config = dict(
    noise_aug=0.01,
    win_length=400,
    vocab_size=32,
    encoder_activation='silu',
    encoder_kernel_size=3,
    encoder_stem='single',
    encoder_rnn='lstm',
    encoder_bidirectional=False,
    decoder_norm='layernorm',
    decoder_mlp_ratio=4,
    decoder_qk_norm=False,
    decoder_prefix_bidirectional=False,
    beta2=0.99,
    grad_clip=0.5,
    weight_decay=0.4,
)
Rows from block 4 of the text decoder, named by matrix and row number. Rows with one number belong to one neuron. Each number is 500 + 25 x the weight over its row's rms, rounded and kept within 0 to 999. All counts start at 0. Numbers have three digits each. After the name is the row's rms in percent of the matrix's.
# fc1: MLP up (decoder.blocks.4.mlp.fc1.weight, 768x192), inputs 96-191
# fc2: MLP down (decoder.blocks.4.mlp.fc2.weight, 192x768, transposed), outputs 96-191
fc1.49 101:494468517511524471534471441494470521486492547477499514541516461510487489563477507456497541528494477518510474489518453535444495546503496461500489525463491506534481478506495486501517514521553484530519482514482484484507473511502503471522487536512460529482525523523503494476498495481502485512
fc2.49 059:507490530542492500502486482497513481487500552484521487479462520457466506526519467507505475516472489475486531497436497500490530495520489481484485523526443525510458519443479507518478526518500474510514494501534497533526520515524493518460501525534499495496511486472521496532510474496496470458
fc1.50 111:457479495456507498506493529494467496489620510504557520513492440497504481480517501446512491524500497451492511432531505486499493506523482512532508492528467503531485499489496526482535523497514533507492517504466508490518489515520493466521509519543462504477527506509510484532515505486494502437
fc2.50 109:507553487517474470539511512457499422501490521501534488540530474538512517508551513544483472501487471510507535494462509526481510496527530523546514475479518488498490487518470496492477523489519470508495510449511522476483464481494512518545493505488499506523477501526515496459484497551519505515
fc1.51 105:523526488527452545511497475503507487476541516489510498504523470477516479529504549472496501515493517495506531506484489485473494500516501525519485513499471529529485514487481497484529527529513526496482521479477492499468473512455469471488456495522501546521523488470521490547521520489467535480
fc2.51 091:503522493502534461499484490496493483435499481555491478560510539505506501469473496495514481489472470493499493499514545494536538580510505501495491444492487494517483538519509519472509514484497491521465519459498529491504489512544502482478525554508468504494498506537468483525526514486499486522
fc1.52 031:501488517463494478433538481507522548513488458519487548494520465526534469497559458523471513571502484484474519507459489482533477551483496460488484507537543525517527494507485479500449502500531493465508545494518550454524494488490480484522482502527485495487477481536460517507483502486471503476
fc2.52 027:483529493494494500521471507495513480485513528469496480460470511471524497480477472543515539495512509508509527528519576499506471522474558535516509505509465529515483473504519466521548475494508453474474462539502416507470475517490530476536507479522515490544477476512477523539521507497490487521
fc1.53 107:456483517497477478484466482489513484500537542505555520494505453505509475516535520466499501502492460498472496507485469537505521500497501470493527479500475450534480488558561514479442526514492499514519519463528509478504500524492520490478561524512487519562454577476492489471502465504484453494
fc2.53 106:511474495467508490489513537450517529503478483528536501561495521503529477465485511504507508454503435515509523517505502490520519499493526544525507460534552515478518503490517512499517465483491535478529517505485482520505490490494525490506430474471536498476483490482526506498452507499488507483
fc1.54 125:477470486454492518467494488484466484524493510525504462505488479506517504519488501461494479495511498539489533474470515558464551519500504477525464550537458512468472503441529484489461540478466538525504525485531508497488507498480490565537492526517487512528503534509542479498466488461486463490
fc2.54 109:505526470560510566516483478516499516468521495521494528488514464536514535515511507459460496497497499494480515503475463495517467523505511481454533509510470512483521449544473513448501519507531516495470473501509493470475463505499486502522481516530465475521539455547542500446577503466507494497
fc1.55 122:487471537465508518510526505504468495471519511487501528560480485496516529479482510476508508510542480509463511459514509504479500516496481529509466490552505468523454560428480472508550502500469513509535511497472487491513485483530498520531471511515474528475493501515506494517495489432504503459
fc2.55 120:480500482506545512514504495546476479465544518498492489509521503517500490486567465490487496478488487514499491492493477522488484517525495518453528507485487493484510443561493532477510513446500517480487492499469502462479459487497474484555565491542496492480518508522491493471522428516536477497
fc1.56 091:538496534520566493552465471483477511487519459505470482516507489517537548495485494517516485468529508520490539444467509517468507526493530489433507497510487477481515512470484492514561455545539467540504504469512519493504535492494536441503465477522498554475468457497515521471544489462508497501
fc2.56 088:511486509464477504430505541494498501466493474521487522516515487454497460465535503489512505487526514508517506528493493485516520453505477541519497509507518491526530486540517547490497486478479493478527501526478515527504493487493468485493513497458467468527495504430473511550499475514497504518
fc1.57 124:484493496500506475531449486495445487512518584495570509526472471531501475548531515499494543522486509505463540485477530508459524524519477493533502522467441504488488488497494507484483521490519511535490454471495508481473481519484461516544507507511457577515456532486501482481491513523476470515
fc2.57 108:509552472513477464508464498482499453471500529472521507500454481520537505491533493496488526511483508490496499508485504475521501516495493499479555517501512547520499491578465491429476521488506493500477486504509515501518507514492492486514486502488498509520488500482486477466613474535544470565
fc1.58 122:535491474539508494515470463486511509500551474518497521535461479559487447535469511457523493501533480511483499480507498508506493513465501501503517504510482520516534493522512531467497494503513504498451519476508523434510509489502525518478482503566503500472520457521549514448509508490505504477
fc2.58 132:480479539447494473477535514480515496484477494479506511487505476486491514451493496517533506496500517511523440515524516459481513523492495510529496518507538521527505560494509506515516512523473443506510555510447533522542536492553484482509495499487490514491504535456496474566485480550514484512
fc1.59 114:485518484514498539516491475499488473496492523486526515545521526545449480488485515497472489472481466510482493493482500505473508508452485454506449493511514502510434491482517523469485549494498485512530508493503501516514459510527482503491513491532492509507512494554532560481483469513495498475
fc2.59 135:493533489512500488471492509533525534490494472517468512492503491498525529534455540469478544498510513488510486502536479482543489522497501520492513493496508506503557462531487499483488488513495497514477493528487512508482525508454509462509461486466515514514469484513487499496516547485492578528
fc1.60 124:440497521501498542538489486491509499519482488491503533499530500525493534513475515487475506531511501481470529468511510515526512519462509489508461495458507491489447510491499475498498517503504486526492520469543498460502477477505501506497496526555466500544488508552514488496456527484504506516
fc2.60 130:511555508505505486491508530532520502458555479536472510523470498465519495493494508498500495463526485541475497468516495517516506488495495514454479487474452492538466490569522527518482495489502517474494498470491478471455484489450477451506542475507491532495467519483463530512499514526489499522
fc1.61 115:463495512483489526535495484503484462509549499481475524513486487464487447502513481492492492496537499484492527511479495557492475505529482510513477488495474509519440520458488432506527485499505520504524522483458495473475458491484512478501494530503542494509510512566497497484540507507495462472
fc2.61 124:512538469517507493546494465488497432512468520479526473484505493526530495485515485521513496509462468514490488460471484551458490502505484494494535515488491496506484502478548483537523525512512476490510523464565458459523458482471447509500510489553470538511512476528509486480497476489511511506
fc1.62 032:489525491510539477456487491517538425519557496485472473509479496479495545477533467490541537527523462502522524476560472500487475490526526477486507515524468523491483504491473515485535486495486506538530506526509466446495516475503540520472515476508493508503563533536496506519485498483462508482
fc2.62 026:515524538480505511460458467507453522494469504481521439521442481491471485519496507485503515478479506527518454529441522511514537483508500469446455467505515495474519528465512479483522470528500524511487518546439516487520508502516481490460480512470484501505474488528493502528495473537522529523
fc1.63 119:451491514514489456505478494532438545493523520493534488557478526496512461504536496513511509476493474476511541478512521498491517538461501520485448490513490509483475501457508484492471490501524484510511490492483515485468513502510509461535508504484519527482446506490488525460497497479520507528
fc2.63 134:558527503515553523504507483512505541488517504521511502494542512539490515520474514462494465513477469515476504457487462503472486488515549469504488462488492459491488465490520503499510514521485498475471540512533496458498499503480500514509494530537491520493525485549532514501520507444476503480
fc1.64 108:495509528500505483541524481510476466503492542490529516528525472514496489492481485517482507529500486507486499470495475522477503526476480501527473525514492488489429502487502500505506498522485489497518506504545476500490475466480516456496500507547457547519441491519511527490491470492494477440
fc2.64 106:503514536484488484491498521522502511446492493519480495527474522478488540464495507478498462484531482515511509516510493503486530478525475473458501542522512494524489519549473534508535482471529506488512491520463515503519525489525494528520520494472511483455533513469461481517504448518543484486
fc1.65 144:482495500528474475526483471505444536487491584514558485540489534521516504548513493500485525496482444525499524494495485509486519509481511466515491555491466505500478488530522541471490519507559509507523452473506505510502498502530474495524520495487430531532514513498488516462491493475460498523
fc2.65 146:515536506536512428503477523480472502477482520510519455557496485533524501541530519515468512482502467512548511521468496508487516519481535507521503456483505503504501493537493499455473533492524482492487496487499531489486493490502512469540488468478529549490461536487520486476520483521524501568
fc1.66 036:530479502469514489526484504500510508448508472462515542447506525529485488494505495505567467535474490514502546505500518495482485509516487521509532481517543540501497510516508485463514467487477428470468508472529525505506510497544514473520486544502496486469490544519512505499492501515537514520
fc2.66 029:485507514499482528495519484495558539466509500540523469453451471517518487524466489496497529484497493466446514495500491509501504544484493479538494480505523470518518497522532505465506536520499489477493470485512428482510505507509555522453479520492519504523481441502496519548496482465503475499
fc1.67 110:511508499482506489516495509494482496491533517526468486535520460523489505472483506464507501500498483492500507525533472544449450515493506488487519551519506484519521473523505506468574535485484516492525494488470545497504459523485466527560471496504467471477534497522530489504520482495484467466
fc2.67 114:482472480537490505551496466465501455493486507509477479457463491498522485485534470577462489483503501503496499528465496514526488494520498547482510451474478513471450533488497495500447506472495521495462477484526438501495498486534501500472492508520507503528500500511539478493543483512516486506
fc1.68 041:523516465481489519514496510510537445482499490531484512506478469483496481517484508518477547509493486522462468523506535515479494443499502457517565502475528535489490504466513490512502502495538538487462508484490471504498442502508493521517479550502465493473523498492462510508475512522534466544
fc2.68 034:497496504495482499544514499446455519491530529477513461518498533510472529491512453519501488512477474493501492519480487467481478531498511541503510498499516526488485476519498518526555489529491494479488487509507510481509469543538539493540485557514514492525488488499478480513526474465525513503
fc1.69 126:500499501435500549480493491498508495498502498488503481503463503478537502471481499529536510544554504475459544513482512522475524484470522479552472483508504456486483574515518465505495479554500537517513508469507511495501512486496511486485508560515492510537502494457514479522470511482488468505
fc2.69 124:443465507509536519491523504505545506532534478498463528489500482476467495470504515499487513489537522530486467507538520498516447511489474538482505473483491538509525495503492466533496481493437507506491453491478481493503500500536501516524499485519490482477473503520510525515501532524503472463
fc1.70 134:476476519461511495544480479488459525477521526503528465554493490527526486514454525473488498491513477520494501462497500479497507567512486491500494483486476491508497555506522521483505527506493539499472495485482508481516530511530477496534470504493504563482521537525489490500503501436505492504
fc2.70 144:528496482534462470507520540508535492478503495468452487475517486455453509466514464565492461523532542503540480511504517498481501463508476464483518528455519494509486513527493495546475508508476465477493477518483498508551474517525492488466514514494522481469494473482438546520478519517508510511
fc1.71 121:499473522471518521507520473488497484530487517508519561521449488465501509519466514471530543480506515512490526464532486516445512514492505513506452509524508509536489514473506412509541474503497489495529475511514492493488494488470510473508503516498520532478504538533505502462488497475471485497
fc2.71 133:509485500516551494486503496476491497489478504534503488503520509491456498485505493478483456482489484519514504494501487561461494495475502497509492490560516476484502464523490505480513528459498504486533478498498517556551510496517488480499514489516479494478501470499512543495490487466471506465
fc1.72 117:514449471511546506487459483539500531470487487526489528534483468475485516503479542502513480488505481471503496504510485507427508546473511489495475511473478498485497519466535455509487515539542532485488486489485507488493474508499503519538520525504461475484513494533495484464485524485467475542
fc2.72 097:505530493471509521454490512514468493512492494519511502562488499490509469498513505486493476474512495512502549463502514529502529479496493535499468543547508483486490485497487505499543485498504518506521485503550514491456537489454521519496544481488493509499492425490466510490485486467510463499
fc1.73 130:499526470467502525515501487525472493488517523535511519525487487500491539481478506469531518528486482493511538480501481504485496516504488508494513522541487508528503467503528498502541531514507533506528475509507496505496516525452474502510480496502492518474536540501523484522495515481471500503
fc2.73 120:493464494501483538486503504477535451480505471497441490479486506480499500475537513490481495532546525488500465559510543494482488470499482497475480495479538516525474513519490494490500511517475520482511457475474501503525497506528526517495490516472508461481455506508465539507522486509526457512
fc1.74 037:454479465521499517452536492497528457476512484502488529510503516521504535513505479498508512563505487497511558506520504555489488512509484504463499507586483519491483462489511528449485546506475516491468519475473482493530456516466510507437497516485517491525459498495487507509508482502513468474
fc2.74 030:511537521477526480469477476495453515512473493520531464477470541516484447516462512486531514512484533533539483530496516496506512465527540522491472468485525455520526509503508447504552475516504526505511496548502508474524509488482501498484460516531457475490503517518511513515492471507506519519
fc1.75 037:507501473481493511522506560487464447506516499479516480508549521493496491504465511520494495499510541500555437508467505542534518513532496503488462486508546486516507516501512515498524519497523506543510494535497480446531509507456492531504492445483461512511503508484503475485468503490460494520
fc2.75 033:482486535499482509472528506502482522539536525509518477484521525489496532477497499524489485526489515505533487505533467524481517445509504487525527524467502473504467458512539506487442480522501553498523527516512538514528542501470446500541532504506532486512517536495493490512512472448503487446
fc1.76 128:494465560482493470505499516525517498452477520515514535591480470492521522500470520523514518483528473493450491488526494502512527550512480519482502514526474509475509504487519491522529502518523498487529510506520478473497469470484516484510512483484505546482499509513503462459490497491496504515
fc2.76 134:467511512476484523514515465525535472465508519495488498486532508491456518434507505514500468512501524506478477533502548493502490503555462520537516511490484501522495520571538494515540534465460506506468515488480508499521470500525452525502522528511454467524528473485474466542494503567505496495
fc1.77 092:571502498523515530526491470543502516471495513560507490517491516544481522502488522558507526535507464507515471473494456485483500485457526457504466500549504492501477457497523513506526496499520464495501487511532491486505476477506530501506488510516488469480556499546541547422489445515494467490
fc2.77 092:477480529455487501504511497485480510527514495442497487475494431480540469541476497466484476505510540500510509467515516505522506512520485493495479496492508490508501510472473449484506473457509515504538524526495474513522518536472503502515471503490564542496466536513484542496470543461517522488
fc1.78 090:482509511471456493560480472524487492503502513489490492482480513516520528450462500449490519473496521502438513455473508455554476540507487502537526494512497520532480541484530482500534516498483534537472512470516496481522510491507493549508480503495493489511576527518528449514512496505490477515
fc2.78 083:533483495475480476480467541517516503491499515459513484515504497455454484499487477555510471525523497463504516518495534537470504465509486448491500540462522510488476545473520504535448524570489494492548470522498521505535457508525509475447522525530521445513490465512491534523458485498491482509
fc1.79 115:476520513501502472493500475497463463505479500554480492513517520485543515543484504510485527540514476505490544475471515470513552506463544521486474523465518514490498531500547511518498521478489496532461502442556516498454531479542503522491506544513518507520467519503490518523508496439487489512
fc2.79 125:501500486503480445555498528498533464528501521457480480446510485507494503498494485569487516508486521512480454516507487524500477511546466506495539491477464497507495523544498474503480510457509504524472511508469517496545449495509501481483537512523473470505536527497511466476497486510520458519
fc1.80 112:512473498511493476485453449472512464453555532508503501554503492504466503521529474488509481485525493470513562519494526495466508485468494474485482513529487481461454516491522508484504505523553485502515500516490513493481515506569497464500507521514473500492483504498481550500510494517499512504
fc2.80 118:499496506504501471523484484537508512534482500485518496493503493511516500540459504509499522516489471519475464469502460525493500531513512450520500479465447479511505522459528481528523495543508482546481507475491482475490481477521516487505492515529507541543554535565557460459489495489498440498
fc1.81 030:512475484505552516523512513517496473530522543483480554516557535476522526491466481482464485478493523521527499472486539495518500501539479475516489533520542533534482502507481507528473540488526453532548525511529516504510498516534510492495559454535486462504519513484523494524508458466458477527
fc2.81 026:472490502482509569499483568507507479551477480545501461496452516493514478518494482559486507481497520520485515503513522498513523493484508446497490507533512525448443461500533507484487480493538520489529533506529502517556491481506473478456493520490475494514507509500499447485489496518471473539
fc1.82 115:509476529519543431501467493482462519519471499494500497501507469520466508562491529495498501494480518510516470439497446555463529522509509476488456502504502493515522495465493478513534510506518479516523502482504495522495485481493564481530460475494545530515521502538508480435501481460499498501
fc2.82 113:463460506493543588479540515474480493495532512487492492476506509500455475496511495487513469488492509507492510502515535500455485484481491482502461477515522505506462511505524500492447532504461521476528494522491502516559539515520470501450510510504474482480501511487475525533485487505494490487
fc1.83 125:515482514526522492526484461546489521509510488518493559517494437483473515520492529465534543469511505480473495496489449541483475571495516487493498537458494534486501480507514499502537518519505505504476499477490511486478470471507506502518509527528487478509529510532513482469513509466490485510
fc2.83 130:492588533506473508517509520500507482472504533495539498536503456480532533504508538483470498518523497505474527487469510514500507491523506498509512482541484483548503498524470501459537521495507504508528466460540505511506490489476493511510478499467513531532471507468516514477539491492489467503
fc1.84 120:497447520478555500525497488493426552529451511511502512523506477487524531487485478515514536458498480539491560488484486538526509550510538503495493502522497492482513478443504478516507461463494482544531462500500500508479490497520497477513447500530539520490503506517524509493479487434490481482
fc2.84 116:499520515487449497489509526472533502480505512491540521514469500497500504472511535499524460524524489479546492505508531466498507504493514512545526553538509526531495521453476484503502521579503482514535536495484546516506525493487512549512474459473523484520467472452499502529503473526513496475
fc1.85 031:536475457504538505489479485502493505503504517472518532465496480463574518496541552554527508486466466455488460501546503511500551481552509463501509508504492478505490500558463499486499510476525504519496510501517493513505512507511488515484485453505486504459498501491560488470471480503526463533
fc2.85 025:480500478493489498543542587513503550499512459439496504498506530489495520493469495509480532492461488526464534489508499497471533492497466486540537502443474499528471524530469495475466525470472501504451478457532476482466499481504521525504524505511463490499475491466503527514510426480506494532
fc1.86 033:524460500469473502500499483491538470489495465478513490505511514508531529487498527502496510512477482470460500558510462503515489466458482476527515509518534492475454552508518520550501490495488460502492473516498549489514486499527509517457476501506494545476496498496477522467531534491478474488
fc2.86 029:547545488493501477510514513480487530446476536423495494504482543493493559487502509491484511544477505466470498489485530463492479555489459526508496553491463530494486524500506521526497511492488521499463487477498493502490491499455508492539490504464549524490463457499511516523516496457493480491
fc1.87 111:538519477493508533482519493499493498491497514514559519517507516505472469515511516522530505514464469501504501502517450502461485493480533493516477513508480513496463444496537496484485517556529495495532484522487534541493458524487507462498519503519488484508536521518536512479472464480475476486
fc2.87 113:498482472487495509474499509512571516519522516478485501470497488473493509488501476482519457537518491473456512504501503513467487450523509431487520536466516484492524495498465499529486482505505538500524473507495512508545473510498497482478510524478521527514547487513482520483481517480512547519
fc1.88 058:537511511492453464498511547491539490491479495542512522502568506476445512493474526501501531513527525533489504485505506505501475531531497497488516515453477544477482468508501525510500498541459467495473515462473484487502453492445497505501519486458509500505520479485487502482482565496470483481
fc2.88 048:487486504487483499485515484479508466529523524495532477523435498491515494486479489508476495508502501470526522516506545483504511492486516465492505474526521508528511547471504468488536511501501529528481520500512521452539558490547526518526483514527514520482491498506538496471534502487527503518
fc1.89 042:481512503476520534497473514530480455478506467479466565489456504489481472517502477514482446496511490539485480516508526534507487476497506469479486498482499497488504476515525503472499530464507508480489521492494465522530434492479468505534518497503485479474508514498428496471488520489478494430
fc2.89 039:468515519543518482519504471519507530523486484533517480461468556508488481513474476499490522537487493531538479506528534486468478533486551528530502483491520462538534500531492495506516487527524468486518465551555480477525509522510565509509511529565495454488485498511474511482512438480489515509
fc1.90 103:452491508494512526530511507498522505512510489483522514543501506529490528523488497509462475548499507499460503473500494496476502543471470480517492497523487477459415524480495501493552533501496514490548492498564468494505507476497531523505487485498472517470484505520523532497522479474484529446
fc2.90 097:519560503454471468473549529509490489462482504502488484492504494498519500463469532479506496491463496557522467471537500450505495504488489542524517495530516474571545515567526511513555530487471485531516516501462517518529516522512487501545516494495509519493504507485489494581480476534496519507
fc1.91 106:448490525492506475504477487543435510492525553528514521529511519481494481524503479463459530469489485481503509465502514496473500591520488536499508505522465505510473505465516519484498563472471489511474490513512474512458506503532451497526468505492500529509501510496529480526539484454496499472
fc2.91 116:518516497496476496493503497509571517514428509498509488467512537471511506478490492531536514547530502510472501505515508494526526427501509445512499518501505471502542544537493493541504457511527500474459509499496472507549463488497500510474537502446482497501523500501453458486451527548499480552
fc1.92 071:540476492534487441515432525481538496516499468506506493505505536538468513529539511500529513516487463476460465475503497489479503520520491508536491501483507524502505499420521487512491494549504466498526489488493500480491442502506496500530512470488481526469511515505511481463495514546526501524
fc2.92 057:493544518485488554465516506531426485559519493487503533486509481486489505492495522499493508505487531484523522498522545518486496472473489501523486515522528465498516513511527491465502499459495527524493530513503509543505551505502473478521482500485439482558467496505485497505524501476507484497
fc1.93 032:539490496482550478479495447500499498488489493502534509508484511523532512451502465514576478574497531519492449481481509510523475507502528525472465493497511519488498496538510472478478510479516522537479526521491508524535457501497465469492456503468495469493490505507528444464504478513511485485
fc2.93 028:517521509498489528470533498492531525477517518465515524476469509480519532474489500528444545508497485501474521493534510463507479522523505511560507482519516520508505537513508545536505508536429544515508467504543501460484492502454527485517515546532486511512491450472484509523489448441481469508
fc1.94 104:502461521488481460511481471500516470488511495599501509502477526469545484502444498479486542503483488479524504468514427491526526502536527505494510482507469492538495513488521493515510480498512488531495486486497508483500533517501513475492468490510501510494524533463533514489520514481464481480
fc2.94 100:467473493487495529448482486482553535472491502506491513491500533490550525514491491490541497524538496478428522498533505503515523472493510464488515556507508501476532512500531517513518465503535545488511490478489456509480487485473507518485475480464511524538529473486481484509447525494484521557
fc1.95 130:489482484471508531471482490507454530543562499543549517527515524519511482507496505495533526488492498507509538523510504468468513510455536501549502536531518514489506464502511520451536474489499517527498487477470502515464519499510493534525454480497521495526522474478521489508488497484486512484
fc2.95 132:462462502486489519478479489452445524489520465504484502482492503516533509523505519476503475459496533517509556502474486537539527530543508489476502522483484554474492493463462470485499521526510498519504470508539507531477513512485551513490441479474552498511498494484494501503505514451500513487
fc1.96 033:501531556506526482504517537513546484509501508473489526538475508486456521516502505468520492472503525488503500523511536476513496504486517532495504494481526498438472537523503491492528500510500510488522507505434519419508497509541505527484477519540561501506525492497471510494465496471494476447
fc2.96 025:520504475447517464496496445496541454488460475485535465460489474501510490522501501515494502511509480482524490500486465557514512494527495514535483479530512488517553506487541488510545472520526544501498503507508485491503479502433541504457488519461542503476494484491501509510513501520507534502
fc1.97 132:498476495463510526505507489527492511520507476516480511518508519484473459491434478498541523508508507497495512464512483499501526497447513463496441492516483487477482521474493449531523436519494498496501509507511483460485495487474534478503506497498524507480494537519518528501445518499476528492
fc2.97 139:534529518551500494516479508504502498448527534468505477518530488527520515528526510461475472512499468505463514497448481533486513495498522445495528528460517497511471471539475560469489537477484481481520493485535474480507432487466471511514476522507487512515491484508508527482539488485481524517
fc1.98 113:523479499477529485490516481538525503521512519467483492525482482482487494484460492496539512490560498517498517481528471524449480475464483440513483493525512456482508520485508466498527496551500511509525489516497502489534525470509517472472532546496436510474478476488465494492463505522499503515
fc2.98 120:474515491534512531513525476534440483540535526488511532500529489516488500528537496438492504516463524499485501499526494528503464516475463554498514503499505518493525439530467500483548486449498526497489433492505496517459515508523480478506487496499467498503515477496496528501503524454488507516
fc1.99 092:509434492495509476510503528518482520506528456504479528474479456527466529529483544525515518493526504497507497536512511525499515525464502487491500476454484505506502512515487467516467477498518533461532458469465549508523499477511545474535484504511495484473502514510501509493523487458486475486
fc2.99 059:516480513488485497495496498495514536541457460505477509492486550480498471476461490482540526539518518527500503497497510474488537499467512498532508544420514498506513540471465481553533462533495475536459489491512487492519492480525538533530518511481472498487499499498458506541492514501493470495
fc1.100 034:511459538441508459494501476490500500479498488494532498500464510529507494499513507472509500529526494456542454529516489482508459485514505511462457487514517492504489527528510483492528522507496501538517466533441505409516512497478453478487450511461524516503471497535465445509488517492449483515
fc2.100 029:524468535499475509479534480482495536479549518493506481471504523494544531435486505528478552503481503510495496512521480503509472507485505508523516476512531508533524512516537492495495521576493521490512455480514468461497474495452510431472521497519514518528503437475483560516502464451526513472
fc1.101 113:482456533537499518543488476498509492529505509484489504518488478511502501519510492523492470566529490457504514541480533474478519491471511480521500498468491501497474516463469509520508506547556496509502498490508513497507475471553496498512454500516465511506471504495475502509498514530504502536
fc2.101 131:489518486521530530490499496483483467516474521531523501482486462506515476515524482503491530456501480533474470483459473567492486481508511514495509463517475497494519497492511490498494484493510502507489468468518478526482517478532473470490522450513503484537545520494555470456493493480492469490
fc1.102 046:495511493544516525510483478509535484514557501515471531493467476466515505517484458493500518505469475501500545478488502542537482486506500461488535453555534498508483492492487499525447527435522514473513521468472492494536480513505516533515519488539484509507505508518475506466496478494490439504
fc2.102 047:481519511524491467499474495508497516512451478522515474469477553475494450507488513499485486514483442535511458477497508489494487545505521507515503482495494512479511513505532504514507494534486476500477484548507462497522484533504545506476497551564456515527443486510468485509520479518496491519
fc1.103 105:455517478507501529526460486546485513482526503471512529484531497482575484516503498457514508525485521471457521442486479581491496526499495480487502489488444471480518503499563516464481510507518534524492503493525476474465470495480490492496508573563461535518529490518496508517475540436478463506
fc2.103 110:511523528491459488505532534491530483534475489548538528535462491522479513468477509515512533537519486506520533491519524422522516479473509522537483492540505490519504491505466460534515457533495468515531509511534506463492530465495502519480498497488462498486486515484512518520485511578492498458
fc1.104 032:517472479561484500444456500473488536476477472495506545494518503542467507470479500523472511500535493484535469465530510533524443554498492516512488494493490497514462504510473523505491466515485464463504529476561462520448548517504477459453454473504506496490506534495467465530497477516526485477
fc2.104 026:465482489452472507501544525544501519534528459538501505504485477503518452439542488523495529474473504508542542482534519536514471488511530448509506512460502450546481506522506506481483497473526513511538476471525526495499491502470473490464537466536477504517550551485503512481494499461511494464
fc1.105 102:440485530513532472517448485533516541476524520491510548510488454485469492538503520476514512493468452493474505483531501492448500554481484501468504508477509513518513486495530491514463497534510483500516509506485502515502472517515482451513505495549482525506553473558497442458503497504511475498
fc2.105 109:478502502482461527490470471493504521476449517518503477537496536491497499517481500463470514468510483547503534514444472548515519508507543484532479510547499508479526475501515524481535498487481501522513438494537462520470505479480527538505480503454523484529491489510518496477511468450490481500
fc1.106 097:509494520486509483513502515548480496478497482499474522551502493506524535474528475497525459469503482497463521477478507507495513525510497511516467521537446517487504500490479484505584486533516517500550495475503463508457488499514513528547486505470463551495491481487475468493515504452496493514
fc2.106 089:441478484463501527450483477444479443496503506480475515501517472509532490490540506478503522443527483495513502535499509531481515480473512518509517501489533474483516464507549502477463496451493528501516508474473459496477496492493477459483479498507546471563502526497508522528472471536499496511
fc1.107 036:478519515479519517524504464515515498449508487550505549501514513526540498473525494499529506509536510493491453477531493498472509530501515483498512487506491521449464491507532454503522478492494500522515518524464502510464493513433510504461495497524537489512466544511495489489506484457499481499
fc2.107 031:528567526526501471510498493535476496450545512537507449497444524511495493506498476525506529533496476488522485517502502462462506482525520530544463452500533461526493475504463519505491505501483492502500470547505562506521533525523537517483484500498477468494458503468484539490493445483497538504
fc1.108 029:527464475509519509508487487503509485510464482455502540485479478502548458502463490468516515522430501491493506519505518543498487477512515497466501450521551507491526496530514483538466487480541432498501522494480555500514505504494537523500496547500465522494484535467504496508506474468559496518
fc2.108 026:485530489507494487517493515489465524444491512446505476470448493500480519489498508482498500513518481481472520475505526488526479549446508511533485505494510534493475499498533513516473502514487493479489492488530485498480514512489529522544434484478531478486500463492477536572511504487512499496
fc1.109 097:465499512482522478481463491527477516469493528513510543508502469512544457508491471481473538509495460512489513481483500481485533495486517521506515575442482503528516479546549548483479479465520481511516471504526535486529527526532454488496487550517446482492508521482484531527506497488466444532
fc2.109 098:503507486481506490524530501452513487523466491460500462482499554546520516501506491549497475511496508481522488482517526487479516491476490487511466457552504495496468521463506461495530488467535523478566543499502483517522490475458526504515503477461549520464521548517497489475484482519499541497
fc1.110 116:485483446463486483500479447484456468536525572511529487498505470529481484483501483485489513488499489504501508459482430516505504487467539485533485508487543496521463493510532499472514475495503508541492482514455512519522515497506503504477482569526453510515497493494515532498470471496479488521
fc2.110 111:525520530494555515518504478536496522494495438532490486510482529498525500522453508493506518499485512537494482464479483519531519522478504472495458481518474469514451518473521494524506518499512464503534522545544495507493489494484567495528510508517501510481473543523481520513478468447503490466
fc1.111 029:499524509505465510512516468475522518530489480457482511517484482501514518459517483483453530525527487544496526493448442529461512512533488473491469521494502477500520508521476518497525506489498486531511517505443532547467525485484474537464519491520476488483489521449488466532521502485483471467
fc2.111 022:524482507491495508501497505496463453486512482518488491501512501505488490454523505477504474539515517482503484502477498544499493492474495520521501526535488478532534508477518518543505469509538499473487510455465562501492510505490485467520445488506556533517487484500502513499512546505528521471
fc1.112 128:491483523483502488492492527524455497508514517540534525521444458498509499500463500500503512519492500534481520462533517520546557543524492456496485491515446495522485538496469499485507470519511504529573467489492547492527486498507521478534486515513482562535476512498501503533501503437493504503
fc2.112 132:526560482512528500502490512554479491510505500535484500506453512504544497526488510504482535482509519551455497461494451537540489510491535462488482489506454482475489493533515513501516513483521504500482471479523480497429470476460511471498505513522498551515492512497500496457493486473491458526
fc1.113 127:516491461490542517552484495472482488551543547499511526484527499543477487524481516499487498520508472565506520509484450547511500477485530475535505499491523500474473451510480482460527475488520514512479436478478514510486496484520522499507449514526476529520481488525541531479483476512480445461
fc2.113 122:504505530501548543506546478488508507465488481509490488525458514485512537504495539462513475482527493511457513510461515526524506504498482505492462474505479486520463506474493465518567521467483517461567511512525458483506485476465488544504501476499505485477485546514500523535507495495462519481
fc1.114 114:452505482493458541526502471467469528524514489469542504517525510556492493518471507481527501484511490521452530478493507471479500518446517465574495536515521505457489475473512525444513518521498500528481511503489508484493494486498496510510450519541468524526536486537515503482461528520500518455
fc2.114 113:489511532453526466478492523508483502486512511504495512518448460481542487530469519495502517507540506510467511451514507499519542510458508492509471496496484451499497511497497488539466448510523519513523509512499474511487508498490486494521501479479482544513458505455471511526483518512464504502
fc1.115 099:484496519501484446547503503481481479470492504534507502527513476494514517555481505505500492518486478502476533456506476482521602522522488500487467475507473511512468511455482495514513509513522480521490504479521483505492517490533521474482503518485484569525512530512494444498487485493492507464
fc2.115 070:517539498534516524519497484520550518504477519451486472469510499502500510477487500489501542550524517495522472534479470477479491438487499445536553541460534480489530522517483464531513489506484526496451500532503470492556492502511473531506504504476505478479499518457471491507503494571499488561
fc1.116 111:452508503546524557551500473554484516501504514487490508455479452530497505535498526464468522514513479504471541455482474571517479510499509490509520497463473510477502492521505462484487549470501539506490465458527514489472487462489481532526511508577455504535506506531542504446500477458491511457
fc2.116 090:465489555449487464491496497556531498481490488534484513530536510455488515471443519506501519508491473504500498511481529507456545541520536494527498505487507468536510541547523485539538495498458462507542472482503533507523490516537492481494519504475509517511489519518456507529504471486499502483